{"arch": "mlp_mixer", "model": "multi-label image tagger", "dataset": "aerial photos of the United States (SatlasPretrain)", "train_examples": 203450, "image_size": 64, "crop_scale_min": 1, "horizontal_flip": true, "translate": 0.06, "norm": "layernorm", "norm_position": "pre", "hidden_act": "swiglu", "mlp_ratio": 2, "parallel_block": false, "dropout": 0.1, "inner_norm": false, "patch_size": [8, 8], "conv_stem": true, "layers": 10, "width": 128, "num_labels": 7, "init": "orthogonal", "residual_init": "none", "optimizer": "soap", "beta2": 0.999, "learning_rate": 0.0046, "beta1": 0.9, "shampoo_beta": 0.999, "eps": 1e-08, "precondition_frequency": 16, "max_precond_dim": 1536, "one_sided": false, "adamw_lr_other_params": 0.0012, "max_grad_norm": 3.0, "max_steps": 12900, "batch_size": 384, "epochs": 24.3, "lr_schedule": "wsd", "decay_fraction": 0.2, "final_lr_fraction": 0.01, "warmup_steps": 640, "weight_decay": 0.2, "adamw_weight_decay_other_params": 0}
Rows from block 3 of a small multi-label image tagger, named by matrix and row number. Rows with one number belong to one neuron. Each number is 128 + 32 x the weight over its row's rms, rounded and kept within 0 to 255. All counts start at 0. After the name is the row's rms in percent of the matrix's.
After each neuron's rows are labels from the 100 images, of 14848, where the neuron reaches its largest size: "lies over" is the class under the peak; "top examples" is what is common among them. Only what is clearly more common there than usual is listed. The data: aerial photos of the United States (SatlasPretrain). In brackets: how many of the 100, against the usual share in percent.
# gate: MLP gate (model.blocks.3.mlp.gate.weight, 256x128), inputs 64-127
# fc1: MLP up (model.blocks.3.mlp.fc1.weight, 256x128), inputs 64-127
# fc2: MLP down (model.blocks.3.mlp.fc2.weight, 128x256, transposed), outputs 64-127

gate.151 076 [142  99 119 132 162 110 115 150 118 144  89  93 133 170 110 146 222 175  89  87 139 129 107 111 133 149 134 172  86 105  98 126  52 114 146 137 122 143 119  87  73 119 127 177  83 134 164  94 180 215  99 153 125 112 114  87 133  94 102 152  74 161 153 164]
fc1.151 080 [120 124 137 149 153 190 101 164 138 132 124 178 126 120 122 197 144 133 130 107 122  93 103 158 115 148 106  83  77 142 156 153 134 120 150  98 102 130 147 128  71 151 157  76 135 150 146 105 181 119 165 170 164 104 155 108 140 166 122 133  94 102 178 176]
fc2.151 085 [125 182 148 167 166 145 143 122 168 159 136  73 144 117 130 220 163  68 150 137 111 136 145 121 152 171 161 148 138 126  95 145  75 175 132 101 151 113 137  89 110 152 148 154 117  92 109 127  95 113 141 125 110 131 165  71 111 164 172 137  75 114 136 162]
lies over: crop field (34 vs 7.1)
top examples: crop field (34 vs 8.8)

gate.106 070 [186 122 178 118 177 159  88 109 136 140 129 117  99 143 127 138  36 104 157 197 166 124 169 125 134  86 153 152  85 179 102 125 106 103 162 121 120  63 132 122 130 151 120 148  68 107  89 157 147 116 193  96 106 127 115 106  77 180 122 110 110 138 107  68]
fc1.106 074 [150  74  92  86 166 102 109 107 162 115 129 152 139 126 134 116 198 147  54  51 111  89  82 120 123 132  77 115 101  71 142 134 145 131 127 108  97 140  98 119 132 156 123 151 115 153  92 118  77  70  93 131 137  94  92 134 160 152 187 142 169 144 143 129]
fc2.106 073 [ 90 127 154 133 107 106 119 146 149 103 215 133 165 151 109 109 114 149 115 125 121 101 136 135  96 175  98  60 130  92 175 106 171 184 127  93 165  89 135 132 105 206 176 206  72 124 174  73  94 148 130 169  95 142  94 109 116 103 217 110 135 132  91  93]
lies over: crop field (50 vs 7.1)
top examples: crop field (51 vs 8.8)

gate.237 113 [158  89 156 116 129 130 148  76 125 126 128  69 174 172 138  98 143  94 124 164 158 150 128  95 105 134 159 191 137 139 132 154 153 100  89  90 137 170 197 151  92 156 140 187 237  88 147 141 165 119 148 134 161 191 144 122 116 105 152 100  94  71 156 148]
fc1.237 111 [140 121 151  86 143 131 122 108 123 177 138 115 123 147  66 139  94 176 118 132 144 111 120 160 157 147 221 163 102 179 126 144 119 122 140 139 136  62 167  84 100  65 153 129 123  79 125 145 118 172 136 129  90 136 171  86 154 138 190 153 147 152  99  98]
fc2.237 112 [ 95 106  94 126  91 137 154 125 178 162 112 169 172 101 105  94 162  80 136 109 110 151  78  96 118 121 196 138 104 147 125 129 140 112 189 141 136 101  80 146 117 161  93 147 128 105 121 166 134  99 113  75 174  73  97 139 120  57 124 100 200  30 164 143]
lies over: crop field (25 vs 7.1)
top examples: crop field (27 vs 8.8)

gate.55 087 [183 145 154 138 118 120 104 163 144  80 148 114 135 121 157  64 164  91  90 139 146 118 132 159  99 163  64 147  63 161 137 114  87 172 122 119 140 143 153 160  75 139 165  95 113 136  95 109 173 159 164  95  83  82 150 118 107 127 122 101 139 106 104 151]
fc1.55 082 [158  78 150 139 151 177 125 131 160 103 161 127 176 129 123  68  81  72 108 152 155  89 148 141 104 139 111  68 157 185 112 100  93 132 133 164 134  79 114 141 138 154 119  53  91 168 114  82 122 156  94  81  95 110 163 132  87  53 113  77  85 189  93 166]
fc2.55 082 [123 138 152 123 110 169 145 145 129 166 109 113 158 149  48 106 111 139 111 146 128 118 156 147  73 175 137 116 141  88  90 136  92 143 115 136 117  41 153 148 179 146 143 106 113  71  97 108 142 166  51 119 149 141 139 161 123 146 171 160  81 147 194 194]
lies over: building (33 vs 4.3)
top examples: building (82 vs 42.9)

gate.198 113 [ 97 178 112 134 151 138 157 145 124 152  91 175 116 188  90  96 161 170 176 148 209 100  93  79 111  98 126 113 136 153 124 124 127 167 112 127  60 130 191 114  88 133 108 132 130 148 181  96  94  86 137 115 156 148 103 100 135 166 170  63 171 162 144 145]
fc1.198 115 [ 66 152 124  95 176 139 111 150 116 151 144  85 100 126 120 132 145 105  56 182 109 145  90 147 127 124 119 164 135 120  80  89  72  94 117 166 138 103 157  99 115 114  85 109 145 115  96 180 131  96 163 120 113 126 172  84 106 104 137 134  77 137 114 204]
fc2.198 110 [116  70 115 130  86 140  89 125 133 147 161 185 133 117 138 174 186 148 143 104 177 217 131 119 134 101  86 131 143 151 146 174 114 116 133 120 122 116 112 112 115 191 195 136 121 127 123 172 139 126 150  94 116 144 146 175  80  99 205 151 142 125 171 117]
lies over: crop field (27 vs 7.1)
top examples: crop field (29 vs 8.8)

gate.74 089 [ 76 106  67 123 172 152  76 172 127 138 100 121 154  98 187 127 131 120  95 157 152 168  90 127 170  92  89 122 128 118 124 139 152  72  40 147 117  42 107 124 104  86 166 140 183 141 110 153 174 129  86  97 146 152 151 163 102 152 174 208 117 171 154 118]
fc1.74 100 [176 192 114 133  79 110  92 130  42  80 106 132 128 128  71 120 117  89 109 152  95 141  84  96 155 102 144 168 155 142 105 124  94 116  87 130 114 146 175 173 194 167 160 162 137 132 191 208 131  79 110 147  83  98  82 158 127 140 142 150  83 145  89  63]
fc2.74 089 [153  95 110 125 122 114 105 119 114 137 201 203 111 167 153 157 125 150 150 110 132 157 123 144 141 156 185 138 161 125  97 133 111 147 190 144 143 101  79  76 130 111 146 162  76 164 155 121 157  82  82 141 114 119 169 149 138 135 166 147 179  87 162  91]
lies over: crop field (27 vs 7.1)
top examples: crop field (31 vs 8.8)

gate.142 094 [105 143  99 136 103 121 114 178 112 151 159 208 185 120 102  88 119  65 134 117 139 139 130 136 130 161 128 101 206 113  76 179  91 100 119 112 183 156  76 133 153 109 152 110 153 110 148 102 138 141 104 124 118  48  95 152 122 150 149 126  99 105 124 155]
fc1.142 101 [192  93 144 113  92 121 141 102 167  49 110 173 145 173  76 160 114 118  71 140 126 147 118  94  80 151 179 143 183 190 143 113 187  75 178 107 175 114 136  89  86 124 195 119 137 128 162 190 124  89 120 102 170  42 140 128 163 183 144 127 156 137  83  77]
fc2.142 101 [144 154 179 103 112 175 100 172 164 126 119 110 150 115 186 123  92 140 116 111 135 138 177 116 168  63 113 148 104 149 109 101 114 160 136 112 128  72 152 110 160 131 126  89 104 147 112 136  68 157 116 118 102 135 170 121 127 157 123  96  53 191 142 154]
lies over: building (44 vs 4.3)
top examples: building (97 vs 42.9)

gate.31 100 [192 111 117 110 157 155  82 138 108 135 168 189 109 153  97 140 110  98 149 126 148 114 118 119  74 124 100  79 163 140 130  72 114 131 180 134 111 130 149  88 127 187 119  82  77 119 196 117 215 141 169  74 133 116 131 154 171  86 195 174 115  87  87  96]
fc1.31 103 [133 149  71 112 161 140 210 140 161 141 102 119 117 119 127 133 112 108 144 141 161 135  84 158  95 149 111 183  79 132 126 131 188 152 131 150 117 160 139 110 101 148 137 130 147 151 161 135  92 119 104 162 155 101 116  68 118 101 151 132 133 181 151 110]
fc2.31 115 [171 126 115 117  42 155 113 128 117 104 137 105 103 116 156 138 167 150 140  73  89 127 157 155 104 123 170  77 181 167 132 116 121 112 141 152 107 112 162 147 130 185 148 133 127 188 131 146 144 146 133  99 147 152  99 196 128 196 103 136 138 203 102  91]
lies over: building (35 vs 4.3)
top examples: building (82 vs 42.9)

gate.80 103 [ 56 126 191 179 134  92 123 114 162 154 135 152 142 197 173 139  85 164 174 140 145 102 151 119 173 167 194 108  98 170 125 118  84 144  69 103 163 140  97 127 129  61 120  90  95 158 105  95  97  91 171 122 134 119  99 106 133  71 142 202  82 149 104 121]
fc1.80 091 [100 139 119 237 115 146 136 158  95 158 112 153 153 150 199 129 149 177 108 114 151 116 101 131 132 110  95  96 120  81  49 148 122 135 143 175 191  93 137 166 173 129 103 146 165 150 131 160 129  76 152  97 158 191 114 128  78 103 124 177 164 134 138 161]
fc2.80 094 [148  77 140  94  98 127 144 132 160 124 134 146 102  91 166 153  90 137 126 143 139 154 114  92  93 162 119 128 133 116 147 153 147 110 138 154 154 166 163 147 113  85 102 145  75 146 177  87 194 192  82  83 161 125 148 124 128 207 102 131 162 118 124 214]
lies over: crop field (31 vs 7.1)
top examples: crop field (35 vs 8.8)

gate.125 092 [138 162 132 133  97 100  98 137 104 119 123 127 135 125  51 163 121  81 133  91 116 127 124 184 107 151  74 154 185 127 125  74 159  84 137 140 107  92 122 109  93 135 119  91 190 119  99 144 175  63 121 151 166  97 118 102 148 161 200 162 177 138  89 144]
fc1.125 096 [128  99  67  93 135 133 146 117 167  93 120 102 192 135 139 115 146 112  76 131 146 144 107 128 181  94 159  52  76 138 114  99 145 169  68 183  66 188 189 125 152 113 119 126 131 103 117 118 123 171  79 150 109 134 119 162  68 162 117 120  93 133 177 114]
fc2.125 102 [ 96 124 136 143 148 153 153 161 162 191 102 121 102  96 130 127  98  85 143 114 104 139 170  74 141 108  86 103 163 173 118 108 144 106 113 170 109 151 146 102 109 108 112  78 142 105  78 135 154 109 130 148  48 105  86 204  43 164 144  92 130 147 115 108]
lies over: building (26 vs 4.3)
top examples: building (72 vs 42.9)

gate.132 084 [161 133 148 137 132 130 120 118 121 141 173 149 173 161 157 140 126  95 101 152 114 139 140 153 155 102  81 150 119 129 154 120 102 102  92 153 124 145 106 148 111 119  91 133 183 131  95 155 171 199 165 197 112  68 119 199 109 125 129 129  93 162 206 126]
fc1.132 085 [165 122  90 145  66 155 128 147 123 106 214 136 158 128 178 119 140 149 107 133 170 154 104 155 129 143  75 148 157 141 129 136 103 133 124 144  87 139  89 178  69 109 107 116 186  76 115 111 169 124 147 143 116 180 114 137 115 116 114 121  80 114 196 126]
fc2.132 079 [164 128 163 157  93 137 102 104 175 160 112 151 124 148 123 117  82 107 126 105 167  92 120 137 105 109  91 126 137 124 123  71 132 157 138 111 187 101 200 168  95 173 211 121  87 154 169 123  83 103 128 168 162 100  97 133 148 111  81 148 105 159  83 201]
lies over: crop field (53 vs 7.1)
top examples: crop field (54 vs 8.8)

gate.234 136 [113 147 157 120 169 120 165 154  98 175 124 152 136  83 157 136  91 113  97 100 171 108 108 105 122 126  98 114 123 143  80  77 109 112 187 141 150 110 124  35 128 180 153  70 101 189 178  99  64 178 121 114 146 144 177 122 134 145 121 134 148 107 148 122]
fc1.234 126 [ 94 137 149  95  80  73 129  82 135 154 151  98 150 147 176 182 151  82 133 145 122 146 143 175 163 175  57 177 131 106 128 122 124 126 120 104 132 107 165 102 123 120 101  33 140 141 107 131 150  43 134 146 131 128 104  81 145 120 136 155 112 153 114 134]
fc2.234 117 [170  93  96 106 199 123 198 150 115 123 128 141 137  74 130 162 123  96 101 168 136 139 114 125 137 164 141 106 147  83  85 129 135 130  85 198 117 151 102 112 139 185 198 122 136 125 145 113 115 134 131 146  97 148  62 127 154 119  89  75 113 100 147 124]
lies over: crop field (57 vs 7.1)
top examples: crop field (62 vs 8.8)

gate.204 101 [123 128 154 174 122 118 159 179 122  89  91 172 152 146  98 118 174 154 149 109 153 124 176 128 123 137 152 144 110 146 121 130 107 125 126 162  92  95 143 118 101 135 170  70 144 201  84 193 139 115 150 124 128 115 117 167  97 121 179  65 145 151 134 121]
fc1.204 095 [166 168 109 114 139 157  81  99 132 125 168 120 103 135 111  88  99 185 173 127 107 151  71  29 103 145  92 121 101  75 146 119 155  92 139  84 147 100 150 112 142 146 125 166 104 123  97 157 169 104 143  88 144  86 123  82 141 142 127 146 118 138 151  97]
fc2.204 109 [ 99 191 134 105 117 112 113 169 149 120 131 149 105 168 134 186 101 135 172  82 136 159 117 157 196 102 133 151 177  88 150 154 111 170 123  72  78  98 135 165 116 127 115 160 150 164  98 175 155 233 104 134 113 135 137  52 141  84 166 145 148 176 131 157]
lies over: crop field (36 vs 7.1)
top examples: crop field (36 vs 8.8)

gate.47 107 [108 100 136 136  35  76 117  81  35 134 103 137 158 133 148  99  69 119  95 164 131 137 123  80 106 121 126 149 115 187 117 119  72 102 146 148 107 150 131  44 164 140  56 130 152 143 152 106  99 107 144 172 115 115  81 163 169 115 124 197 196 153 154  94]
fc1.47 106 [213 157 128 145 141 134 129 136 158 130 134 100 121 140 132 133 152 190 101 150 132 186 101 115 143 106  96  98 158 150 149 102 151 149 143 171  92 148  76 100 114 130 201 130 107 114 113 134 120 135 131 139 146 140 145 200 153 133 163  62 110 152 151 109]
fc2.47 111 [158 149  98 117 150 113 126  95 142 122 117  92 103 138  89 149 172 147  81  75 168 146 178 131 214  75  94 112 198 148 142 103  96 114 123 143 117 142 108 148 143 104 144  33 120 116 146 108 147 120 124 197  99  96  89  79 138 114 152 125 190 115 100 100]
lies over: crop field (41 vs 7.1)
top examples: crop field (42 vs 8.8)

gate.21 102 [124  63  95 130 131 162  91 123  94 180 136 153 127  86 157 110  81 169 114  77 108 150 177 124 173 139 123 116 120 107 146 124 118 163 134  93 119 148 153  56 130 140 115 178 134 157 112 147  85 103 116 107 113 101  57 150 158 145 128 150 142 105 113 109]
fc1.21 092 [112 118 101 145 178 118 151 132 188 163 147 109 152 125 128 126 144 105 151 129 149  97 155 148 139 143 107 103 148 123 101  67 118 117 159 112 195 118 116 166 151 162 126 165 154  68 232 102 190 168 140 122 153 146 106 134 197 127 145 156 176 119 104 179]
fc2.21 103 [136 113 119 163 111 155  89 154  91 145  99 173 101 122 168 125  56 130  89 140 139 112 115  85 163 163 108  92 152 136 135  82 152 167 142  85 103 174 124 197 122 178 135 106 141 146 174 114 139  77 174  88 182 143 110 139 173 142 128 138 111 103 139 134]
lies over: crop field (27 vs 7.1)
top examples: crop field (29 vs 8.8)

gate.157 107 [ 87  99 148 102 144 110  57 145 112 129 172  90 140 103  88 122  31 145 142 152 119 152 105  79  93 176 138 113 110 115 134 110 164 125 125 128 114 119 109 152  91 126 115 167 133  89  64 158 159 187 156 148 129 149 128 143 125 200 153 179 117 138 207 185]
fc1.157 106 [185 128 166 128  82 124  89 180 147 120  99 118 100  76 136 142 132 117 151 117 133 110 124 107 145 174 111 143 130 169 108  91 133 161  94 145 133 145 150 121 128 129 151  91 127 132 215 142  82 108 121  79 126 122 128 188 131  42 172  78 174 126  87 119]
fc2.157 102 [142 125 103 126 127 129 137 109 120 158  52 101 150 160 101  89  87 166 122 120 162 103  48 133  71 175 195 158 168 140 155 131 181 148 119 132 111 153 120 223 118 145  80 125 167 136 116 154 173 131 115  76 116 112  89 184 171 122 145 134 120 128 153 165]
lies over: crop field (49 vs 7.1)
top examples: crop field (49 vs 8.8)

gate.9 106 [142 126 110 133 196 115 125 139 170  69 128 104  88 136 117 175 152 113  79 125  91 129 150 175  95 180 132 150 158 134 142 151 131  79 124 115 177 148 170 160 129  94  76 110 196  99 115  90 174 111 151 140 105 149 108 109 129 159 161 147 156  80 176  76]
fc1.9 108 [144 108 169 155 109  96 141 154 138 124 142 126 184 119  88 160 137 107  86 112  75 149 157 158 124 107 120 178  83 159 140 137  83 105 124 139 181 171 131 143 123 157  88 109 126 180 182 106 123 168 173  78 114 125 140 152 121 109 110 141  87  68 230 114]
fc2.9 101 [162 146 113 139 141 169  92 174  93 110  95 108 181 135  93 108 138  91  74  94  99 137 179 182  99 166  98  89 140 118  29 102 104 160 172 155 148 106 173 111 104 122 126 126 118 104 142 127  96  57 106 134 132 126  94 134 108 155 102 124  58 168 152 157]
lies over: crop field (33 vs 7.1)
top examples: crop field (39 vs 8.8)

gate.134 101 [134 111 129 155  88 151 130  85 139  77 173 149 111 149  98 188  92 167 155 100 103 112  62  79 124  86  93 109 142  87 142 147 146  70 141 200  89 144 118  70  79 126 164 115 134 151  81 149 111 153 171  83 128  57  99 118 138 163 113 112 104 158  36 178]
fc1.134 098 [ 89 142 148 151 123 138  96 170 168 143 134  71 133  71 134 135 197 115  73 180 184 120 181 144  90 115 105 186 129 131 120 152 136 156 120  74  79  80 100 155 129 139  85  47 121 140 114 129  95 152 154  97 109  63 118  60 161 125 149 182 170  73 147 124]
fc2.134 098 [ 95 126 140 126 159 185 138 106 163 126 167  83 133 119 110  62 179 181 163  70  34  81 107 125 127 125 116 106 118 123 134  99 134  94 122 136 111 103 185 116 163 151 148 107  93 154  95 168 141 107 126 157 128 112 123  86 113 141 161 179 152 154 146 136]
lies over: building (33 vs 4.3)
top examples: building (86 vs 42.9)