From a checkpoint of a small multi-label image tagger: 64-pixel images, layers 10.
Rows from block 5 of a small multi-label image tagger, named by matrix and row number. Rows with one number belong to one neuron. Each number is 500 + 50 x the weight over its row's rms, rounded and kept within 0 to 999. All counts start at 0. Numbers have three digits each.
After each neuron's rows are labels from the 100 images, of 14848, where the neuron reaches its largest size: "colour at peak" is the nearest of a few named colours to the mean colour under the peak. Only what is clearly more common there than usual is listed. The data: aerial photos of the United States (SatlasPretrain). In brackets: how many of the 100, against the usual share in percent.
# gate: MLP gate (model.blocks.5.mlp.gate.weight, 256x128), inputs 64-127
# fc1: MLP up (model.blocks.5.mlp.fc1.weight, 256x128), inputs 64-127
# fc2: MLP down (model.blocks.5.mlp.fc2.weight, 128x256, transposed), outputs 64-127

gate.174:598527483506563445648493528537470463474494476417599440424559467567491532468542576609485561516474470452488507459481510515474545533549479581500520583554484479524477487547508525508530550493482467
fc1.174:512537489562543489358521588645532529501481486531502541511458479592485579512465480538557473439469513477500532509495503535442393499483480537492593494543504517545557433512576361631531554451549468
fc2.174:347550500542526519455624558549445474406594441486524490523580503479534491504363430517441427511539530509543536415400481497516574544525494520472525499496478530485493442522485441401454528462442507
colour at peak: grey (85 vs 55.9)

gate.248:470583551524438450490487478578520534511511469477453511510428450496475497443530504567604545479613493492463491530445435537497478485552466502520617448492516509649477511556517570507485557490474484
fc1.248:412456512458507549483489417481402461494542606490530507509564574548563513546396538458464510535535533440458618462503596489618588470533508559492555568550525532399476392538541494451470374529556476
fc2.248:436480529526565607420465491588476470535497484446558493547576536558583574521511531390517523525470502543496456491534597511495530501466558477517489518481440483442656580594414587513471542538476456
colour at peak: grey (94 vs 55.9)

gate.235:441568492461496438380404517480417490433522420475612532526554544492482461468499510549456525566529513515605535462566545598550442460480494473515551483496481550407512492498589534409406469538518502
fc1.235:485516479542475495525508504403509524487469467574556457508478485586408496436497557476394566448470508382561425466587505481487537511357509493433606445420514497571406545466484448492482553542514555
fc2.235:542445523520545452453466518532456553512418458517473435503387514431524418558527431555537520559492579559416499566438577478531481509568514503518524485538472524441477472479492578430428529494472558
colour at peak: brown (69 vs 36.3)

gate.69:555598515511598497467564492481521458492509559580531529466576499474538616407489444468430397476593578546494563577479465499482360551497431514511590498456565483492399548467605461506460516453516523
fc1.69:462511479461547472475592537528553507460489396494592596467492433448450502486463534510425473484552498481554537580439446511521562524468469554498455557519528495485545588525447454531541545425542478
fc2.69:560429499485501439488430557529543421515479472603501559525490535570515522478483501546505507515479548495452535516517480537562501517545414675498388559548404470506496545558555520448510382558492526
colour at peak: brown (61 vs 36.3)

gate.239:416469534460486486611515601541453590417498483434521490443553603500494574438449524503525548455627476557423522471489545500512601524500477445559500476407521499517414494535502505455510466539545496
fc1.239:491483446543500458510527402593541515576472467441486606524512415587509538489453426438493535477530519535452504508514567515519504425478477429564360504463517463445546523481538447484494439500562497
fc2.239:567465580539493486491517498417411436532517518520479490456470529511474531470513550577451443504504498549551494414438600451539650475482553503419446493517507476445470538531492497528551521484412471
colour at peak: pink (33 vs 4.1)

gate.9:512478455508489515536525444515513433502467543539531569478568465446521575406535455498575536466474465491494512486520436401433476444425484509526452557389511467483493499474514432497549588570455524
fc1.9:503550495478561535541586438564518591471424585516457490536468548445506408444464492566528405470466453452592571469420535477504490522453460439502500543639474502488509534391424563499506527433518500
fc2.9:483431479410553473476627496549480473391395490492590429469495523531568533484558493457500488498564516504497585456443420499480478538504479477470569492428532568487540490502495509469474537538467482
colour at peak: black (28 vs 1.3)

gate.170:456542513438510573494456506527536564461452541531375461500460499524478460460433616513475539484527513508507558544469552559521488540524530581484486391430509460447492448443531479491529392568575426
fc1.170:513550540582413485497510485413456385473538529466596490494492381491477539598517382467497506439465413482525453576486527469468548536571565536489559370535546532457491468549461590549472527496599525
fc2.170:509534468556468471532560447492519544540450504475393507513515508517495553598513476487490483547435633447533505444445377588510569529464591526445507490585440433493524456433519541481514524549460493
colour at peak: green (30 vs 2.2)

gate.161:495546441587612490449426473499523532531445445504602525513389486439517589430495469510585546470567465438451542421485457502519526485409526605471449440474439410452516458518504517509444481505419512
fc1.161:552476465464552471524522571491524556527534427585578473459486555498473506539528574535474459516502462525422469485407564460459556423434546525614528440554499492611421523572461450405504477459476497
fc2.161:512438460508543457506559484468535445540495494543501427465415562440533464535508438563528547467486452453456466573567564471510495544547554424534537571436433489546486455541502588469531488415464537
colour at peak: brown (63 vs 36.3)

gate.134:559516380590535510524443474589484449448487472481458532474466558519419532527466476519503517448485518511562526417559532487455498469471488483514435521533583462525494472532518503583475517493464538
fc1.134:500499499492480552486426524471448579609507527522515513491487456491657480432430565464476575520499466402395472498577429449513563532436561504566496513531469455566499503448559611462455517497511385
fc2.134:493535533514421505632473521490528469561491567474538422481534556570534453470506532433554459501507522413444487487585480488532521530510542462476504572491431470426544511467513545367516574542513475
colour at peak: black (28 vs 1.3)

gate.70:625447541461476485491488421466463489592503496428434514554512492497458568421520465561435478467502467493508557546546461390538538463451468507533589522498504557482479486570528579521482452512582497
fc1.70:510525432498637541404528472449463489438494563508514474490478466577505547431500465557512484454493525505593475379409483512493541524540561519546525424397490550457424435544535453654526515508462541
fc2.70:488500583449521548485522511458470546456487562499472522560506621466437503519488568552552487514446548534530492424522472431496548544488548530533512524368491518559460592475602527481531544410563457
colour at peak: pink (34 vs 4.1)

gate.116:498527431458495498448549509408500531536484474465390463512522544522525534560499527542567504573565499459506476428463423514496564507460491487620492436468609506497490522471533503479438495480510548
fc1.116:475516517514501509450528527534483472482464502464429515437538506457478415397554447513492466472463412521485597465563457445486535493554521585518587489515553574455491403446575506607466414471559530
fc2.116:525447508449497516536549622507473437531529506433442479508497558462530530630564459494445567389479520386532569402467453482429463554418486434539510529401490430428480466510516486431493504469538488
colour at peak: grey (85 vs 55.9)

gate.216:465452518450447483527487542446544456359492536553414495472501476555510448568459541535506548446448553468518476362448442526426572523407475552548478539410498586543458460484457431617528500477483506
fc1.216:570448547607441505430427359480544422441457476383601554537517517559516489577409464574447497515543493456529505485500549489431466510437459450561519517492462545539422531574463480405512450470440465
fc2.216:511536478530518450503567435409518464448449539439575440626447510537403506601519586543492422488498532511522475488442534507438501462608369544476464586502554425557448566443509475434481456540432557
colour at peak: grey (84 vs 55.9)

gate.112:503509531490421524540516479482460576480540525554467524401454554532414595441436485420476477548486494534497483398470511570509468537443419480521523447549542534466460461473563463518476440385502498
fc1.112:530425520524460473451583444531471531565472477559490523446537483409458524490652518487463420510555494607529589537578499458627580456537475536510455611441515449486513551440475490504530443526520465
fc2.112:490471557480502410461401445554510451536476546510397525440513520490503567574507449403406464486523510509487575491571382462526481458474486561597507526647450526520498424547482470504528425506515517
colour at peak: brown (68 vs 36.3)

gate.57:511483547521517580408549503552501443507512499478452496575497516526483451539426551528484489673530433482564544601415482509476440465542518530516441467430531502491494484428577515490441505565563471
fc1.57:496541439472477512473454421416464487533489497380438481590498466467541584472532471387465450475509519511557464466468468535541545588475467535535505479459491496540531554482537582586519638588453571
fc2.57:498418440422541528476419453434452464438567522581462439547499536505511533562504454413436494394509526466517505457573539472515526468498469464613399472578445510556471483600479517546504434518496504
colour at peak: green (46 vs 2.2)

gate.107:496505399506502479405508406515547534557498380490455482539477422484486509482508482494463569510535479475523414591570546448468466495470486480495494405489503490486519310493535506537558457443437626
fc1.107:474555520472450468479531457614477518455481532570473474513507514518509580476515464495541455471440492527568519489522449454475484562574476498528529481547392541530496537570533502447575513535525627
fc2.107:541551486502565579608485394425494439554479580559544480490452473552482474457507509470500486567485427505352567539547505445567508518451457441573534487496578557489463455493564523502489536510522539
colour at peak: brown (66 vs 36.3)

gate.80:523437589496483473523510461454432538519456549503471456471572549548498551580495500510476489521575522528489412450319438380475554503507535570491503543535526470523538483553399565478428457459500536
fc1.80:544498577481536498516553466539559587553425452477421447518522576539491539427481450503471475564421505567447595397509520570543499475491462425494447445425518514528432436553540461502574491537499479
fc2.80:493550515558476567518514544526483443469589599530492472533469557463454572501482472503468441545527427544476520527485544479557545444402476495408401540412483501488419584525552546533608415450487513
colour at peak: white (29 vs 0.2)

gate.71:447513522497485455557533485482518491562581504556558506546457543450477536469546522560514472411438539524538544439423468418432481523434456541505517477554528490537411496600480467501598483478448525
fc1.71:647512419454535513469451553497516443479470441505497475494629472562584531502428523502501566512515501443498433427448518531534538471490558408517519453559523562496534528453453457478596568428467523
fc2.71:606496467473537507433479544453461614514579548468580463428535519530539587570475524502443410541500489492502522513515546492442509532564442490481493565486511460476605529480472446612499545569531505
colour at peak: pink (31 vs 4.1)

gate.173:460503407573478487604512592513535497510509470490457456455559459570506478573514470442516515505560571486573523547456425588441432536517462487580445407484557521440454512477579543456509464523477432
fc1.173:533487444473485505483501467531552497458521459500391554490461390462453570476564415473498487521443597499579587471575407535472561489520529460531460611519465463569523460544477490600539481471432502
fc2.173:555441459554541445522506422559600531453464482479523471351493452497522533470489564487460442541511500507583486563551482550503495441472465449433520531512447541495556550506544443539538415522514539
colour at peak: brown (67 vs 36.3)

gate.113:441541495533474475434492477498429503475476460497564540556499566348488458492494638554520409515419501535606529556482439522438553577536435638488516493514441530470440499496543494539540437584555473
fc1.113:466449524505536489481423464644483421500604479519490520488554465522507494493434418467471511542480513582489550431475526396468432466477420512425526560505425401488500582554482528529446489514526497
fc2.113:476445502544494455458489436495570551429462465455560552454474493522524444422456624487412589531506453454526459474415453461517371435445487494431487412511504487572441465498527469486476499584511520
colour at peak: brown (75 vs 36.3)